config.yaml
encoder_arch: "vit"
model: "masked image model"
dataset: "crops of objects in photos (Visual Genome)"
train_examples: 123503
image_size: 64
crop_scale_min: 1
horizontal_flip: true
method: "mae"
mask_ratio: 0.5
loss: "mse"
encoder_norm: "layernorm"
encoder_norm_position: "pre"
encoder_activation: "gelu"
encoder_mlp_ratio: 3
encoder_head_dim: 64
encoder_fused_qkv: true
encoder_bias: "all"
encoder_qk_norm: false
encoder_layer_scale_init: 0.01
encoder_parallel_block: false
encoder_inner_norm: false
encoder_drop_path: 0.1
encoder_patch_size: [8, 8]
encoder_layers: 14
encoder_width: 192
encoder_positions: "learned"
decoder_width: 192
norm_pix_loss: false
decoder_layers: 3
init: "trunc_normal_002"
residual_init: "zero_last"
optimizer: "soap"
beta2: 0.99
learning_rate: 0.0014
beta1: 0.95
shampoo_beta: 0.99
eps: 1e-08
precondition_frequency: 25
max_precond_dim: 1024
one_sided: false
adamw_lr_other_params: 0.0014
max_grad_norm: 0.5
max_steps: 15400
batch_size: 256
epochs: 31.9
lr_schedule: "cosine"
final_lr_fraction: 0.1
warmup_steps: 460
weight_decay: 0.3
adamw_weight_decay_other_params: 0
Rows from block 12 of the encoder of a small masked image model, named by matrix and row number. Rows with one number belong to one neuron. Each number is 500 + 25 x the weight over its row's rms, rounded and kept within 0 to 999. All counts start at 0. Numbers have three digits each.
After each neuron's rows are labels from the 100 images, of 14848, where the neuron reaches its highest value: "patch colour" is the nearest of a few named colours to the mean colour under the peak. Only what is clearly more common there than usual is listed. The data: crops of objects in photos (Visual Genome). In brackets: how many of the 100.
# fc1: MLP up (encoder.blocks.12.mlp.fc1.weight, 576x192), inputs 0-95
# fc2: MLP down (encoder.blocks.12.mlp.fc2.weight, 192x576, transposed), outputs 0-95

fc1.539:525509523510564488454524505513512483540522490510499512447553503446512504468519498481511518501527521511465486487475498499481524469544503495497478501504501446536513508518546516519501472501498504470484510518499497514477496504502524521481537480502496508527487502516425506498512506513499409527
fc2.539:464496481469448509541474491499516495508509511528512491508472504556494517506532488514493490483490498507522514504537499484511497521436490543492533506487509550503476505503494452470516539487471490530466489502504480468520491512472511464536428486496522490460508530493507528480488491489464574467
patch colour: grey (62)

fc1.55:505530509440514497514490508464513471515494511468496528532500487506568468509461502516553496501509521485531522461510522522492550501434452509487520467526491481529481501503527506481477515509493492492447503515525501464512519558490507524499498479487493506455496527522443489543487539498468545496
fc2.55:494463488549467499493483492495496542502538509506477525468465499456479496515513495518498485495504476491457531501490490484493462417549516533499464495468485493481556494486440551488524503488589507528518518495486467546508490490495515491553493531504503504487526510504522440488482484509523550526
patch colour: pink (29)

fc1.551:494500522491511509508460524486489530507482509548513488491475490489476546473510495544515509473494487504525528483459483513505531575524499499508530463485523483476483501506482515470470475500526498480525517506456493520501522510513417473533550497504518481532490519495546504523488487511524445493
fc2.551:509509512498509512513525473501497470504517487438470532538566496523513499511519511424499488500487505493483509506533514469505520460472527480513500500486535546514503508483509521510492526510529478532483500527542496511504484475495555548460451498493501517493528476502489457448527486494465581509
patch colour: grey (62)

fc1.414:515414500418492499486526506548507487507507524494482475494505472504538495518519497465487498522478447513472494507482501534465525477502513549500517473518473507490509513506480508526473518463566519489477472480527499506508514544479530557484497497519477483518500485504495420501514503516528586494
fc2.414:461527509490528498510465500491491505491495523491465484495480498488476495517507479477548499495497477498517505490512506478511495549501443479467484489485501486393464503491594515524519502520418513543486496524514470535502496478488482488526462485523498516477484523523513410498512503496543452520
patch colour: pink (30)

fc1.34:503517485459522498515498498462490489515509470501528529498519521508470472491494489575472471457517515525475444502515512484495525552502468537518538523523532526512505490467496483463503496512501484513490455504477496507499523472453487480482490476524503498459502520491482499529486464491483541499
fc2.34:512492509386474497475510503498511524503495494522416486508468501456500501478489486453507494501489471477528532508515497489494499405535555512504456501513448498495466498514535502510487464494533492506472503479512476530505497483497492547531518501496493506516485491506488448483503493501531500535
patch colour: pink (45)

fc1.208:522511514502533480498483502477490484504487527489499536539469514516499506481474527541499476473492460502493516495556500453505516537462551475498508520583510553515527505462500505510499518501499490490483513465512482513483491523507430481461516441473495491526565524495445476492506494511459463516
fc2.208:517470478498473498464499509499501529502488485465485471484474498505515487495480503471491538497502519498494494511438494536486493508517456514493464494437544416483431496499463475508500466527602509541479499491504508496473510467511602518477490525518492505519445503491544432516525505524531605509
patch colour: pink (25)

fc1.338:508553527512514484518542498512476463511496491482523459511539517488452491476498523564495526505463481495517434488564491508521496474488531545490483502424486487533458510494519471497489504473523483543478514515464512534491491524513528486489481520532527525504503527491507403492528471516518515531
fc2.338:465484509461481509476452491516502551497525472525468520520447519504578500522478486449514493516528531500492529517457488509518484493494460459533499499525521520431545492515540551475495485531411546475531500505523502471522485487491488496515529474498509496533502457489512465505499521486468516459
patch colour: grey (74)

fc1.108:465483495514499492499497510473520481527452497508501497507502481522507497521507498519475523479525549491505502493496494535484535491522521502506504518557506547534530517514494511535473513552465487530484482510494519534475484517484458493507478487508499487499484483532462441493520456490524448503
fc2.108:490459466496492482526519503512494517497537491477459549491497503453432479484464470500488538520491471503480498500496498499483494385518506516509476499481490465489458494499482513482501473466529535508489494482472510506522511511474495492479522532516505498505517513489544438486508470500480594542
patch colour: pink (35)

fc1.550:529500515540530535527456489476511473447509477495515479496534518448535501496465498540543516492525507477508513510517510476520496540531512542508472501483533499519510485479500474476505494543490494516484526502455503508488500488515491505466468528475483461497530495503493462493512503490568457505
fc2.550:463470514474475473467513520525499524498492503501530480529533496555480495511476506472451504502447486496493467489499505498505491480525505481512528491545462486482480498493582515529511454509482496474480502469528513520478497522470513509527551477510504503532492480494491486519505486511412550507
patch colour: brown (61)

fc1.482:495517491490492507460519493485505522488506512508507523535479501493510515499503502495490523508542472505500489483586505500493495530511467510485522486516526551448487490505489472508491531483522503559480473487479516521494502507496508491514489500504518495514516512499524370515495517512506499506
fc2.482:492495521491508475494496521484506483500487477495499491457521511509487499485520504511537465480439513483509484505438510498498453510518514520486455487484471480460522495497581511480509456484385465466549521505507478496495494511510462505458497505489493486498447468498495514489517495505507486507
patch colour: pink (28)