Weights of a small masked image model: encoder layers 14.
Rows from block 2 of the encoder of a small masked image model, named by matrix and row number. Rows with one number belong to one neuron. Each number is 128 + 32 x the weight over its row's rms, rounded and kept within 0 to 255. All counts start at 0. Numbers have three digits each.
After each neuron's rows are labels from the 100 images, of 14848, where the neuron reaches its highest value: "colour at peak" is the nearest of a few named colours to the mean colour under the peak. Only what is clearly more common there than usual is listed. The data: crops of objects in photos (Visual Genome). In brackets: how many of the 100.
# fc1: MLP up (encoder.blocks.2.mlp.fc1.weight, 576x192), inputs 0-95
# fc2: MLP down (encoder.blocks.2.mlp.fc2.weight, 192x576, transposed), outputs 0-95

fc1.110:164116168128126154126100116127095107101094148102155135128185094061102155099098124084114113114183143113081093207103167166174171190117130176071085079110167091177124180172144151137154185135155107126108107123091115141120158074114101137152092140116132118182109180144096139099161075115124128128
fc2.110:095092125170098064173140115130145153092135106122127101081022135125182170055151113137170168140092155149136144132175157158134147143125121107130137184149164143128200178148103092126114177099111094113109147126115152184096115162150115104099126219089104134087135107120120097136126180127221177105
colour at peak: grey (70)

fc1.461:137058207160097129117128144166120173137136113118059121172134121068128088197166109079103089048150134109098138211087128094140168129111098134085151155138145094151131136159120099181118152112112092124065121125105170116062106145110162138102175139128143127118095129145173148128144170125079106149
fc2.461:155126118116117095145122145133110069113138191125167096100107145104096139062143128170132164146076119140105099134137062095093134104194121136162134167106117103095070167081132149128153132139116148114119115093150113111080150094155157153104113089135092108090133134146055106097156098156179170073
colour at peak: grey (70)

fc1.501:127156115123152125074115143128092159083129173143115093134130097120107119124149138153122168139068105129145143157150134109122139127143161133102088134132054086176145080087162129162150107105171128108114138216068114123145134162100165112148178109080128123166086117177083164115178111186199144085
fc2.501:151119149138111074108155088075090132115155060134083110095122106139127149148144156109145125086119119123109058121102101169119088084127176131077165079109142123111074161152123157138125087198108115145105091143056132152110106132159156092155088204127106132139106173214173084125079148046124096181
colour at peak: grey (69)

fc1.17:114089101152119135136153193148110113114129122127124101138128175123106098156176049139142135121124103146107092074104158144060078140113138145146123145099145136114131155106153159143150066095116084071099186143154142170155063129137137081085181072162153166153104124086123146119145159159099169088
fc2.17:136180099113127133076138129127103163118128124190140122098104147140153112105125169165077094062136151190104139124104101148162176150209075153118111153120130175146114148085135141178216116135145145155138089131081120144131149092083125129136204170111152135090107132124044102063146115094167156143
colour at peak: grey (64)

fc1.200:166071159134156135109132135160144145140167137144110154197107159179169178091107151152150163131159140140110131136155124132139162082225110208157114135135128179083208142116084105139085107123075124092135169116160128142095104193138140136153153123115174144123127128138040080169107121131149152142
fc2.200:100056031141076127139164141061096105102126165146137128151126128118124110142128077123132142140100152146139117153132122140101171118075107106169116076139150156128089158108123161131150115068174083118103105121056070071135073104122154120126098120095118153156131170089161118096172123116154148118
colour at peak: grey (66)

fc1.388:086103093098148151120142114121134130128109116125154139155083044121174116094161119122129163088095126093076134065181118125151152146139038171116201120116134061141085134076125145133144144088149078087178121126140128131154095127142070136117156111133065152114104165158125120144164120121136103081
fc2.388:165108121110104108163120120119147088138191096102124136145190139113110124117115132087124143116164083136127176118114103100124190088137149099172121127152081140122118162152101098093131135167114176110139108139114160118075111120104136094150125058123158113138103160198151188106141096113137143124
colour at peak: pink (29)

fc1.459:164111162142093110118108097124145202136093162096112087133165106135117123108122131087138124120138101142143122110190051122135165136116149168109136109159112105147158079094106182125099114126191111114127178113066154146189119107081066099122172153161151138172138178074131109088154149117134135173
fc2.459:130078110131156155160147142144125106168180090081090103157146152162150143205143189192111146085121154113156150122120142146156118131114094072098106169064159131094100116129097096178116122127169082141141120146137142117091146147137152145218149132065144195157118109192113126183111139157070163182
colour at peak: pink (32)

fc1.74:116123159063129111133143158148135196122152138124086139162113145132119080143098154129092124192151156120106075103136127162080188162203099122120168117123127121104089167107087075115133100154067096170164136117151048135098149071146111164155099169130162126102125155115124140132103060156111167169
fc2.74:101131129199108120151163094111142084126085100119124106145090120104143164095183146187154117144129123116117133116049099077137137054098102144161177158180148144095124076046103129124123133155049128093116106124070147141098174175170136092115138071104125088125124126116117151158172165180211111133
colour at peak: pink (45)

fc1.136:139082092097186131097065125131118133120116136123130104057050147059106071090151125114107055179148142092114138153120124177119172160179057195142116139083173177155163115112157138093109123097112092182099131103152104186129109149147085123116109115159124053110167146167165147176140122086132145154
fc2.136:130194146115081085127115147113139138113127145113117113135160148161113124190120096074137117067053097137136128133160130160140095125114204082132120098138122107102056138134098090109133166162110152141146127104114100092094142071127192140096173139157129153127125070126067052171078137119092191140
colour at peak: pink (40); white (27)

fc1.505:133148161182092064168184099092132144123165143157119091114158119033084147099142134098213175107117132143088124140151101096147118094052105255112118138133135106162142133117098113169134066140125089128088114121173114139125163172148092129148184147110145106139143096083127145111108139118145110176
fc2.505:138082114093124130111104131140145156133036108100094178154159146147166118098110140140073096178099117158148130127116145200133201120169144090141157134154084151106145140118136172081082165159123134167133119130138143129146094088114079135102051106168124109107073121094130131158119088133110143162
colour at peak: brown (63)

fc1.29:093146092160120140137055098095161160152118132117129066168082145153160110143148140148114166131109078150141139140131119110131074081076137116141158123088140135113154077098071115189098165063132169109102112176125150209142103182145180109111128158114131139140181116050095165113137083182171115084
fc2.29:158049125135154132188127174085115110110156154103171151069166171074150151151139080097143094130100155100094149121114076120131127166189152101157173108174040060130107091165206093117153108148137107126094147141168135130108118143119173158141132153145159141188111140117165070146127082106100108160
colour at peak: grey (71)

fc1.334:133125136132089106186148168133169138128168153103107185155115118093090085077102098161135061157125134104123062084119125119157117117091074139138068128153110148107135120149124172128130114157134075121142175161115152121114060148161157136106125217127134117158125043154064120107117174159129160156
fc2.334:109109157110190114122144153107173156091118090117113088113115123175165166121102165115106143120146156100126205125123158150159150111156138170101204091155152134107117143096165142118121103154143188125121029120167158085144150143087101140093115092102122124123130194148101144148156136156095091074
colour at peak: black (46)

fc1.153:104135209136135116118092102129089094146121134153139090127136170121117167185137135128151090162137143137143110194112107085114166122061097145162203104101123135131132125146117101126117140175127153131127109103198124069149147138186111174114062101095172116112161097142119143206123053126096112133
fc2.153:136145092127147124137190108173111134136123122042140164139174121101119104129174118144146157106124130115150120117073113178121074184159139204127077180149164129062098093095107096148176133138119161137145089176125111188110078088148101098121146122129099078141105152120137149140087177166181194153
colour at peak: pink (37)

fc1.550:162127122132081150124156139114109120156144050132082186118179141160143114126156119160171104091079138145142185142171082109118131134093090128051189162136065169176113108174098108149143177054151123126094148139093103110117118097150201110112118112121167142164128169145159129140085170113079135126
fc2.550:059143188107129129118123116144072078122134183190187089164098151121104136108135139160091133174190130134109116119066177063159094160100143137108079121067156116106111108135139164090130138137102191112118136078137125103187123133061095119165194112161082122105137095115109105127167117075113114094
colour at peak: grey (64)

fc1.343:139133095149154119128059112148148142131089111126178151122131129120109138125119144127136115082136109118129109096158127196129113118096117184118135181069088085168106165148151079154117141125087120152171161091136101182185103110191097152105163145180121135143042079127109208092147155082126141094
fc2.343:213114160082148167148101187160069192096121124075094133086151089135137127076165121083105169112150078082099147174108162094128131174116169118133169072133109105146110133122150136193151110156143148120063080180136188121111108138171099126168152034144100122131161168116126134105111132116136115134
colour at peak: grey (60)

fc1.174:146117125135136127154123158158086099113125100130088174112121155194152128132081175133161127130135141106169183100073129082090184071104120157123132067109084147112114090141101141143131170133138104184110163127170153071154116156184074163111173145148155111130105146152140128139113102141115160103
fc2.174:140068164089144153145098108144158134184152102151068144111114160094154151153103155072089114161163124143119085150168164135165060217162122098080189148192182091140129174116141142153112088128189158075108114031116131106103168135121185107118185133108121128149135123137118096115109157094223124106
colour at peak: pink (43)

fc1.21:124117147021198121112078104131107181139069124119121166112141099152115056106075142086101100172191070125140142112121148180160182182128133131134148093090101128154138156148125181117133161136122154150135130110116120118070135118095193127130109141125150164156132072172143121156151091112097162079
fc2.21:112133110136049222086163109070135110128118126148163133124127102108140111184093097169127124163197084076174137115144152138129175130089103118126082136104115117136106158148142114088147079046101155106121109155109200128099189169092090114122097118148085113150127154170154120094156226130215085206
colour at peak: grey (65)

fc1.211:104092153160138126098098174136132133127148139161119110109115166123115137139154135097144136039090154149130134142200143159155154113082107116104053091152113116149149160093145105126126135121168169165162104119181123102140136144123107155125170126200169137117116175085157074138155149104182181103
fc2.211:119126131068126097148174075176109126097111148083090141125136085139125100092128164147148161183165097125092117123092125164092083168121095137106209161056118124118108054116116151161089146139185115100170143149071092111147106139116093097101101119070130164106121116213077110165083135190096090110
colour at peak: pink (26)

fc1.533:178143123128135182184141140139129112168164104117161095120119143140148117114111174147127152112148087170134214101158144086118109157115193110116091208098044192155158078128110162086126124092151122191166140104139117142126105147160144134107122142077158156122107158111148130167176107089204117119
fc2.533:051090121112082099083133214166134187103128105097094165170118110142102125101091102134093115103063211059104057135125152183142066112162122140137189146113178110130112117103153126162078157159129135134138159114098089166136122116112155165099138164097137136182188124132128160117157114122122116131
colour at peak: pink (25)

fc1.436:150063129096121110087111143128123168097094120136102122145112140088162126077114139124130230160083155137102157136155143145090151094131078174175160071119085098104215138122135178120125140114101123129138122128140082160150138183075085147105140124136124109147126078099151167151156096143095166118
fc2.436:051160152173142125147113112120158080138148145133157124155185117065109086142126149109187136127167142092127095129101125133103113174139134146132033163126127118152148189055179127151157134187173155146120163126086121165116049097179056086127163159145145126163163163099066122147128128148087083140
colour at peak: pink (39)

fc1.244:187110166115148160058195155121098108141150097167158131141153177081114139136142132084125136161130095147064141161158123137129124144144136132149132112100151143117137157119159167156179095151145155179167149126121103146129133088163075186054161138149156124142138103121123124112125125221110154143
fc2.244:064096198096112137155096143147132143095072147142161121130131088172151141109128183149126170095129139116159085111121133098142128151112122169118129099158053128190172145083111077144116160145105181146153011112131103126139142114101189159167148117114135138179130120042094137158123145123113108153
colour at peak: pink (29)

fc1.565:143179150162130182141130124115112140139159145117108164091167199188204155103145128137145138082189154163156198113195148165173133207118158119123184141170103131198125134112148116138138139122125060142123104113167205146122095150119176158085126090083098097159090145152095155148113124128114163113
fc2.565:083110148138129151061113185106088093100124146139124113176151096057136096114119045098157109106047123121042090126121117142178092067158099100155134089094115123100104187131099142169104129106125120114161146074063080125039100119128153094117181101152106129108155083247148114150156127099146089094
colour at peak: pink (26)

fc1.186:195173153080159122076123108136127152129115167147109160151120124135105172167110122102185133108120176157125203197132099177106107166114128152081171117146131119208136123113105148156149109075111087136216155057123181176093176109150059163077069115121092148178110109137142160141110150120112116098
fc2.186:100095122133113170137097138111140143202131141118114114106127125099154130123151176107112121094132076151132075151165177110202165079146109094141130091101084130116076134136089109125119113174148117157099105136089169137188092140097151132133088128217145112043154143103159134168135118136154140141
colour at peak: pink (27)

fc1.203:189101105101130142100092143136171155130208116158128112093171092136171098105123131104142090099162172107089124113175136080146151137157230141123096143086134179151128147144194166120121101189146102202119139146160124184052089177092103109116122118139101138213152116087041119129146115128104147110
fc2.203:056117106150138135118147080132147144168114149115086134185028115113065149102106186138145128096118092138165125126136160148100153169086071131141124100156148133107154136109076107171141128076122145146130112077094091076117085139134139121186133111121102147072108164139155161189134146148164101093
colour at peak: grey (60)

fc1.456:140106162119181145147114196143149191150145173138118093124156146104168127085191097141097098174129136161143112193136119126183148121099145079083119121130113116080107146069145077121105146121076124178176154144138106088119091000177162183128135118153136124181154112180105177117148157180139160130
fc2.456:103121089123083135114117048178141128126128152126160141133113121129143135130120155102135123100143124121095156133121149113137171095145121105112118091137129107135109122145128238179091107122203115095121118082152142164109175199099127156171125171116156130081103127088112131209092109102183078139
colour at peak: pink (30); white (27)

fc1.288:120176106166123112155110139118128107120093151094086096084135112213138109076117132139109083139163098140135137120165143118135138132162213043105090176133101145178153127101117116103069169095135105166150126156182180155110209151165133173125147091107125142092096137142196174166152174097159105167
fc2.288:092061185077113144135175152129122103092141132149160115124166124087069087154152175068169128144114150089125118140103113083131169115096111187139144111075114144110116127119161151158209099171164196101126076089095063076154098137128097103170147151183111120150199156136135118070132115108115118141
colour at peak: pink (45)

fc1.217:117141066069141091108125079184125086104094079164137143127134183135104171176149132143133137164097122196135158149142128084197124090105206071125088122129154163175134124110188128148128114138109085106153152132097170193120150100144116131153072169143126113146191160102065179083139158172168142104
fc2.217:159102196149086169098105097102164198151177200125098102117117104132180120049098156156120109068147139079116084118127170182127113128105167178141173105138128182086088137138086195091130139102115120132092141096126059069157133150153143167097183115096163143088076126145161124137101125150079133153
colour at peak: black (43)

fc1.423:146109085093088068109128160123092078109125108120183084107159123121095115083113099082109120100094077105092090081169088134110120104132118111054112144169132219139107100170098147111164138115126170112162044092122118124187156130071146154119101166128137152137113152092127164066131134149079097138
fc2.423:067059133134163166149144031120144189144116127117069147181129135090188122155110135103114087183137151115123113150162116162095151156053104117126107093099161009084122133122065081127073121120171153157144128155133104141149155153136134095141135113120101103088132096119117129188163136167121146171
colour at peak: brown (62)

fc1.552:164127172185087083073104154127122125137144116147140133093140151117100110169142150135155068126113107122135177090117162102133109162154108152120134121121135194254138136175131114125127146148223154126122170126121185138085084125113112122155144124134119133132101106119112206065120105117074118078
fc2.552:087158102136118110149110050140173091147185142077039079119137108120179118150129160168133126169120155161109151119168145158048114172112145147073130133093173122133148166089151131144100164166120117100113108170103067107107125108146147122150095110138133133093125157154145121208136163137133112073
colour at peak: black (100)

fc1.380:128140145026139116134128145115116114130111130137186096166129107108140135129119109135127147124123127078115080107189109108119153071201138235096123151149131153205089142109104068089157096118177153173062110137142139158159136176111113088095108156122142129152135160124152255095086114124193139115
fc2.380:181095080164078130139176109103089175146210107080088101194135112149116099114129138135121144139147129145143185121125162200086122187101116075184108070152135166154160169127122155157118150127143158071185122111151196070175080128106179163120201082102107128106064148082079146125179145104114143155
colour at peak: white (100)

fc1.555:112165153173140150107121119121111144148147133113128148128106156091166141133124136135160117124127145138113119150036146139089126149117119147105113120169169136085119186120095105138132145127255135150140145113163155114162117138090111089120136157126121138165145115128119255148121186074115161096
fc2.555:107025137094122114123112167156125147165095152171129114109118104110128129130192139089089128079133115130147112143144168108154146049114141154182154165115126136177091136146067161120129125124075172151092137099121140093100147127122104190136115105094151153124140244173154136117123070160088137118
colour at peak: black (100)

fc1.298:098145156142123101146175156138187138147150149135142184119130121104162146163133130089181102210184143070146118124154126116131109165122110110161135109224134132096105141152154147113117129150140217106114100081169130116145071090151101132119092147129091164183155127097102156158140148130132152177
fc2.298:169121093148165110180068137121146049163205132152126176098092143148130083124098052173137166146157149147115124147189118137160119095136168145117181139055188158156092181127167151162151116102176105150140099124121132157103158091087130113133207178115094101089126141116125077104085202141127151085
colour at peak: grey (67)

fc1.310:081142123177150222160137088114127163129160149184147094178137126152118160136125145122146097113094111180167052184068130116133103109103178156174084106043127176065147141132082137165141126127122178095154118143123114119077142132093114131126071112169151140154157169128003111136122111165125140164
fc2.310:126129117178148097122093127145168147133135061086176119175097107116125179138131147168139127145158117130120179119138088177109115109152115075141126067111155127159141142175140119104115199151149166113147093158109135089131116105110145144159103125095123094105105118114046128155156182135158096129
colour at peak: brown (63)

fc1.378:100138151138127096111072124092135195032164148134133129150101128048123200162063183150156145104078145138136109103165106150056122113160130112074121166103138109135115166114127154065149114126125164147089174117127134055119081161140075100118096118179128138124114121136110111144160122181133111121
fc2.378:127012174120083165076115112105136147155125092184161119133133102180128153115107069150156194096115092083144121151104132137112167109072101128131101127145099155088217163127142119080096154120150143118149117156139165138126111038129169088095117110111105154123111100100199171138122157081142081176
colour at peak: grey (63)

fc1.359:122128122149146185141096128083120156092106196089142158142133101169112125141166148187129130112185098193099136122171143060119197102100149139165115105060120083126164111108124173111178133149152121061179152128122189154170149074153139172131133145153146139096145173137066128101179152144137098140
fc2.359:110138171126128089151123163140167148159150094150095100122135121120154167184123134121180121096051101114093135119131131160129089148139131077090148198129095113100133111207129081131134091148171087121094174151123129132071096125164108157122168135097149114133102078142097149153046120118098092108
colour at peak: grey (64)

fc1.147:128077100061172117089164124117087157158160123122143116076120183148125148138152125143135205153119061181134102115130161080130076114128078147146109085211133107044172147111162078127101183145100136145115172125204144118100135193119133102151103151160131165167111145172100155143137124131121079091
fc2.147:168112105186078126138124149148074094178094157074135177136171143088115137156170140163158122145095109112184183117143107149187168077145117107183086140089149086167136136121086168144165088138112166136145085139065170152119108130139163145120116059208127126117118085107156136144168170121216157102
colour at peak: grey (69)

fc1.83:069122074107181140119152190133102081175138186071084129063162114137097068119122209158132180114066150110118135113146175139086127126147113134128178142105110139109147160160122149078123077164134162105160088152094117172141106121177176070130093103079107117148150175126138133132123096188126179133
fc2.83:091091132131058132115104099128157166085126110183137073110097131127163153129071124141108062131138141104083093130128127142098101133098114111127062118088107153124098141073117071134098179117191125133138235125083199121099097201078121161147100145165118116140117068107085100119129112064119124158
colour at peak: grey (60)

fc1.405:081162110139074106123119142185164180049153113133158140119081151188091124139170118128092127057159132075032109171149136159160090103091105112090182143181131110110127099178107154120143117157164111097146115121129158163138141102156102091116145132154134154168136123105096124179081109080136128134
fc2.405:171135133119170110169175075137083131115124171157140106095073137095157128056156106145128254113127131134151156112122117117162142139122102200110115102087186108154127100101123097167136079095105162129116128132117097138149091232121156141125175115119098119078118119139168098062144142097142073120
colour at peak: black (33)

fc1.562:128122127224135099118112100136097099143139130114150099077148089152160138136120122124113138104142129126082104138152126143119132172138104100141113150186074109125100138157111100132110081138162121104161172104071134130133081058166151153081159103111108100176138140148135238138126132115119138114
fc2.562:117089119140178156188100146121111158134093130120131133097125116105066127156111171078121124137106136115159165109133151049121135119145093158154124135187115117156112054110171159166155164179108115114125100101112189173085132170149085126100120087169136173202155116117117130057172092104158171126
colour at peak: black (90)

fc1.187:147176131117100102161154138100103101079156168172112175152131146107150122152092142098105091134124172172118154150131092142099096133120178127168069146093173207166096160106150132124123108153149137086164149199072129152148138074149137186130077151146109145135099135136166177148138099119159137130
fc2.187:177140096145117133085178123145153132109175165145144142088088082107133097088121105138196096133121117131134142130143137093114092083138128110157173141161114098108143101108161085071126096171135093118115122125176070113096155121181085129130163122146124136119097094084070143109116111180113130125
colour at peak: grey (66)

fc1.559:126106120124152078102140154157162113097089074114119123105167142121120119117129175140081153171068092161148078133101121120126115119136096110159202193068071078150105139097134150160159123150111118101128146151121091112146121175097210136130101102138106106190131194162134159104125161102078081132
fc2.559:147131120121140160094111099110121117122097129196122132204131116113116113113121151081099126103153129147139184135189076111126079149127076140105136107134181116147161069146122141113120088124139161131098111076133104130126184074126076168081085158113139130148110105204154098136162144047172143096
colour at peak: grey (60)

fc1.485:172139182108118137128130145125140111143156108114156119109112106124105065106139156180122183122129120161110120127129171134080113147195156161140203159074128193102092129219114114118092102122069133060158166144097157123103101081132124115179112114181168111157161122099088120090138140129121084112
fc2.485:187097087170118086080121115131089147079073130146134135175148076100104174113135177094137084111092154145199162112130088137108149123196098144139102100182155074106180167148156141140123137142157151086111096113137122161113115165134119166158105117130154159104149145104139209096141078098153197100
colour at peak: brown (61)

fc1.506:224109120121112110109199145178120139142091117081104074071092098201147157092180144145126107107085093139158132118149123094162169078122160094150111113132136170104156128153106090134184096059120156134119130184162155097205138116006113097099113138121116078201151129063133146113078105135143155124
fc2.506:103146097112114108174093134116144149162099116138129117163127189110131127093126109197140104181155160123119165120123146096114132115115094143096142138107154089166109118143129168135141091188172111083178145110129112153108083095158133198102126130120181193059073097144087108108204132129149108069
colour at peak: pink (32)

fc1.308:116165127102083099145127086189134106128139125098072145112180110115114097152206158147121157092086098139140141157146116130119139147168092162072159130137176089121124125180145116111087118127159133154122173058128073075160157095114114100096124156073111141139189180132102107147143186172108129143
fc2.308:073090112082070188134131114122178124161103125180110169156121165073163098076140107101088160145200084094071086145172127119115094096148121182121121078169135145126131112099133149122179132145143144106133141131170100138121080087103096159147049155157096122049143149199133158120181126100184109057
colour at peak: pink (27)

fc1.96:118128094138134097087109103210104158098143131127169108137106181129137152110173098145120139164122174103138106127061149120087158172167145092187122127130094172084120159127194076116143171115169091096177100191144112136151099159071145151126171144174105114125114184114168253106133142121174109162
fc2.96:132132090148155191078114205134134132129145077166108110128173170182125124162096133107165161093158154101098137125204154088096160129090146161146113140158125132150140107078125143122151174165180162164151091117084095186086179120085058120099123122192094137077158147113081131102102100107102163161
colour at peak: black (40)

fc1.1:109128096132146070129146143082135094115115084118151080143080108148140105131135188095111101106153176114165140140168142112145193094148195132099104157137184096158100132132072080122135104133147174154116119069142126099175165143130139144140197130139211105158162172090139144113067148077189101140
fc2.1:107123165121115111124110142114134136151117128093130100138173058102190169142113108112121169072149129108175144115089134143088088106130062141176103105166087158125187112146192168137145128120133109088123174131094145140096079072154155122066105111153105108170130143158099104160179121153137148101
colour at peak: grey (80)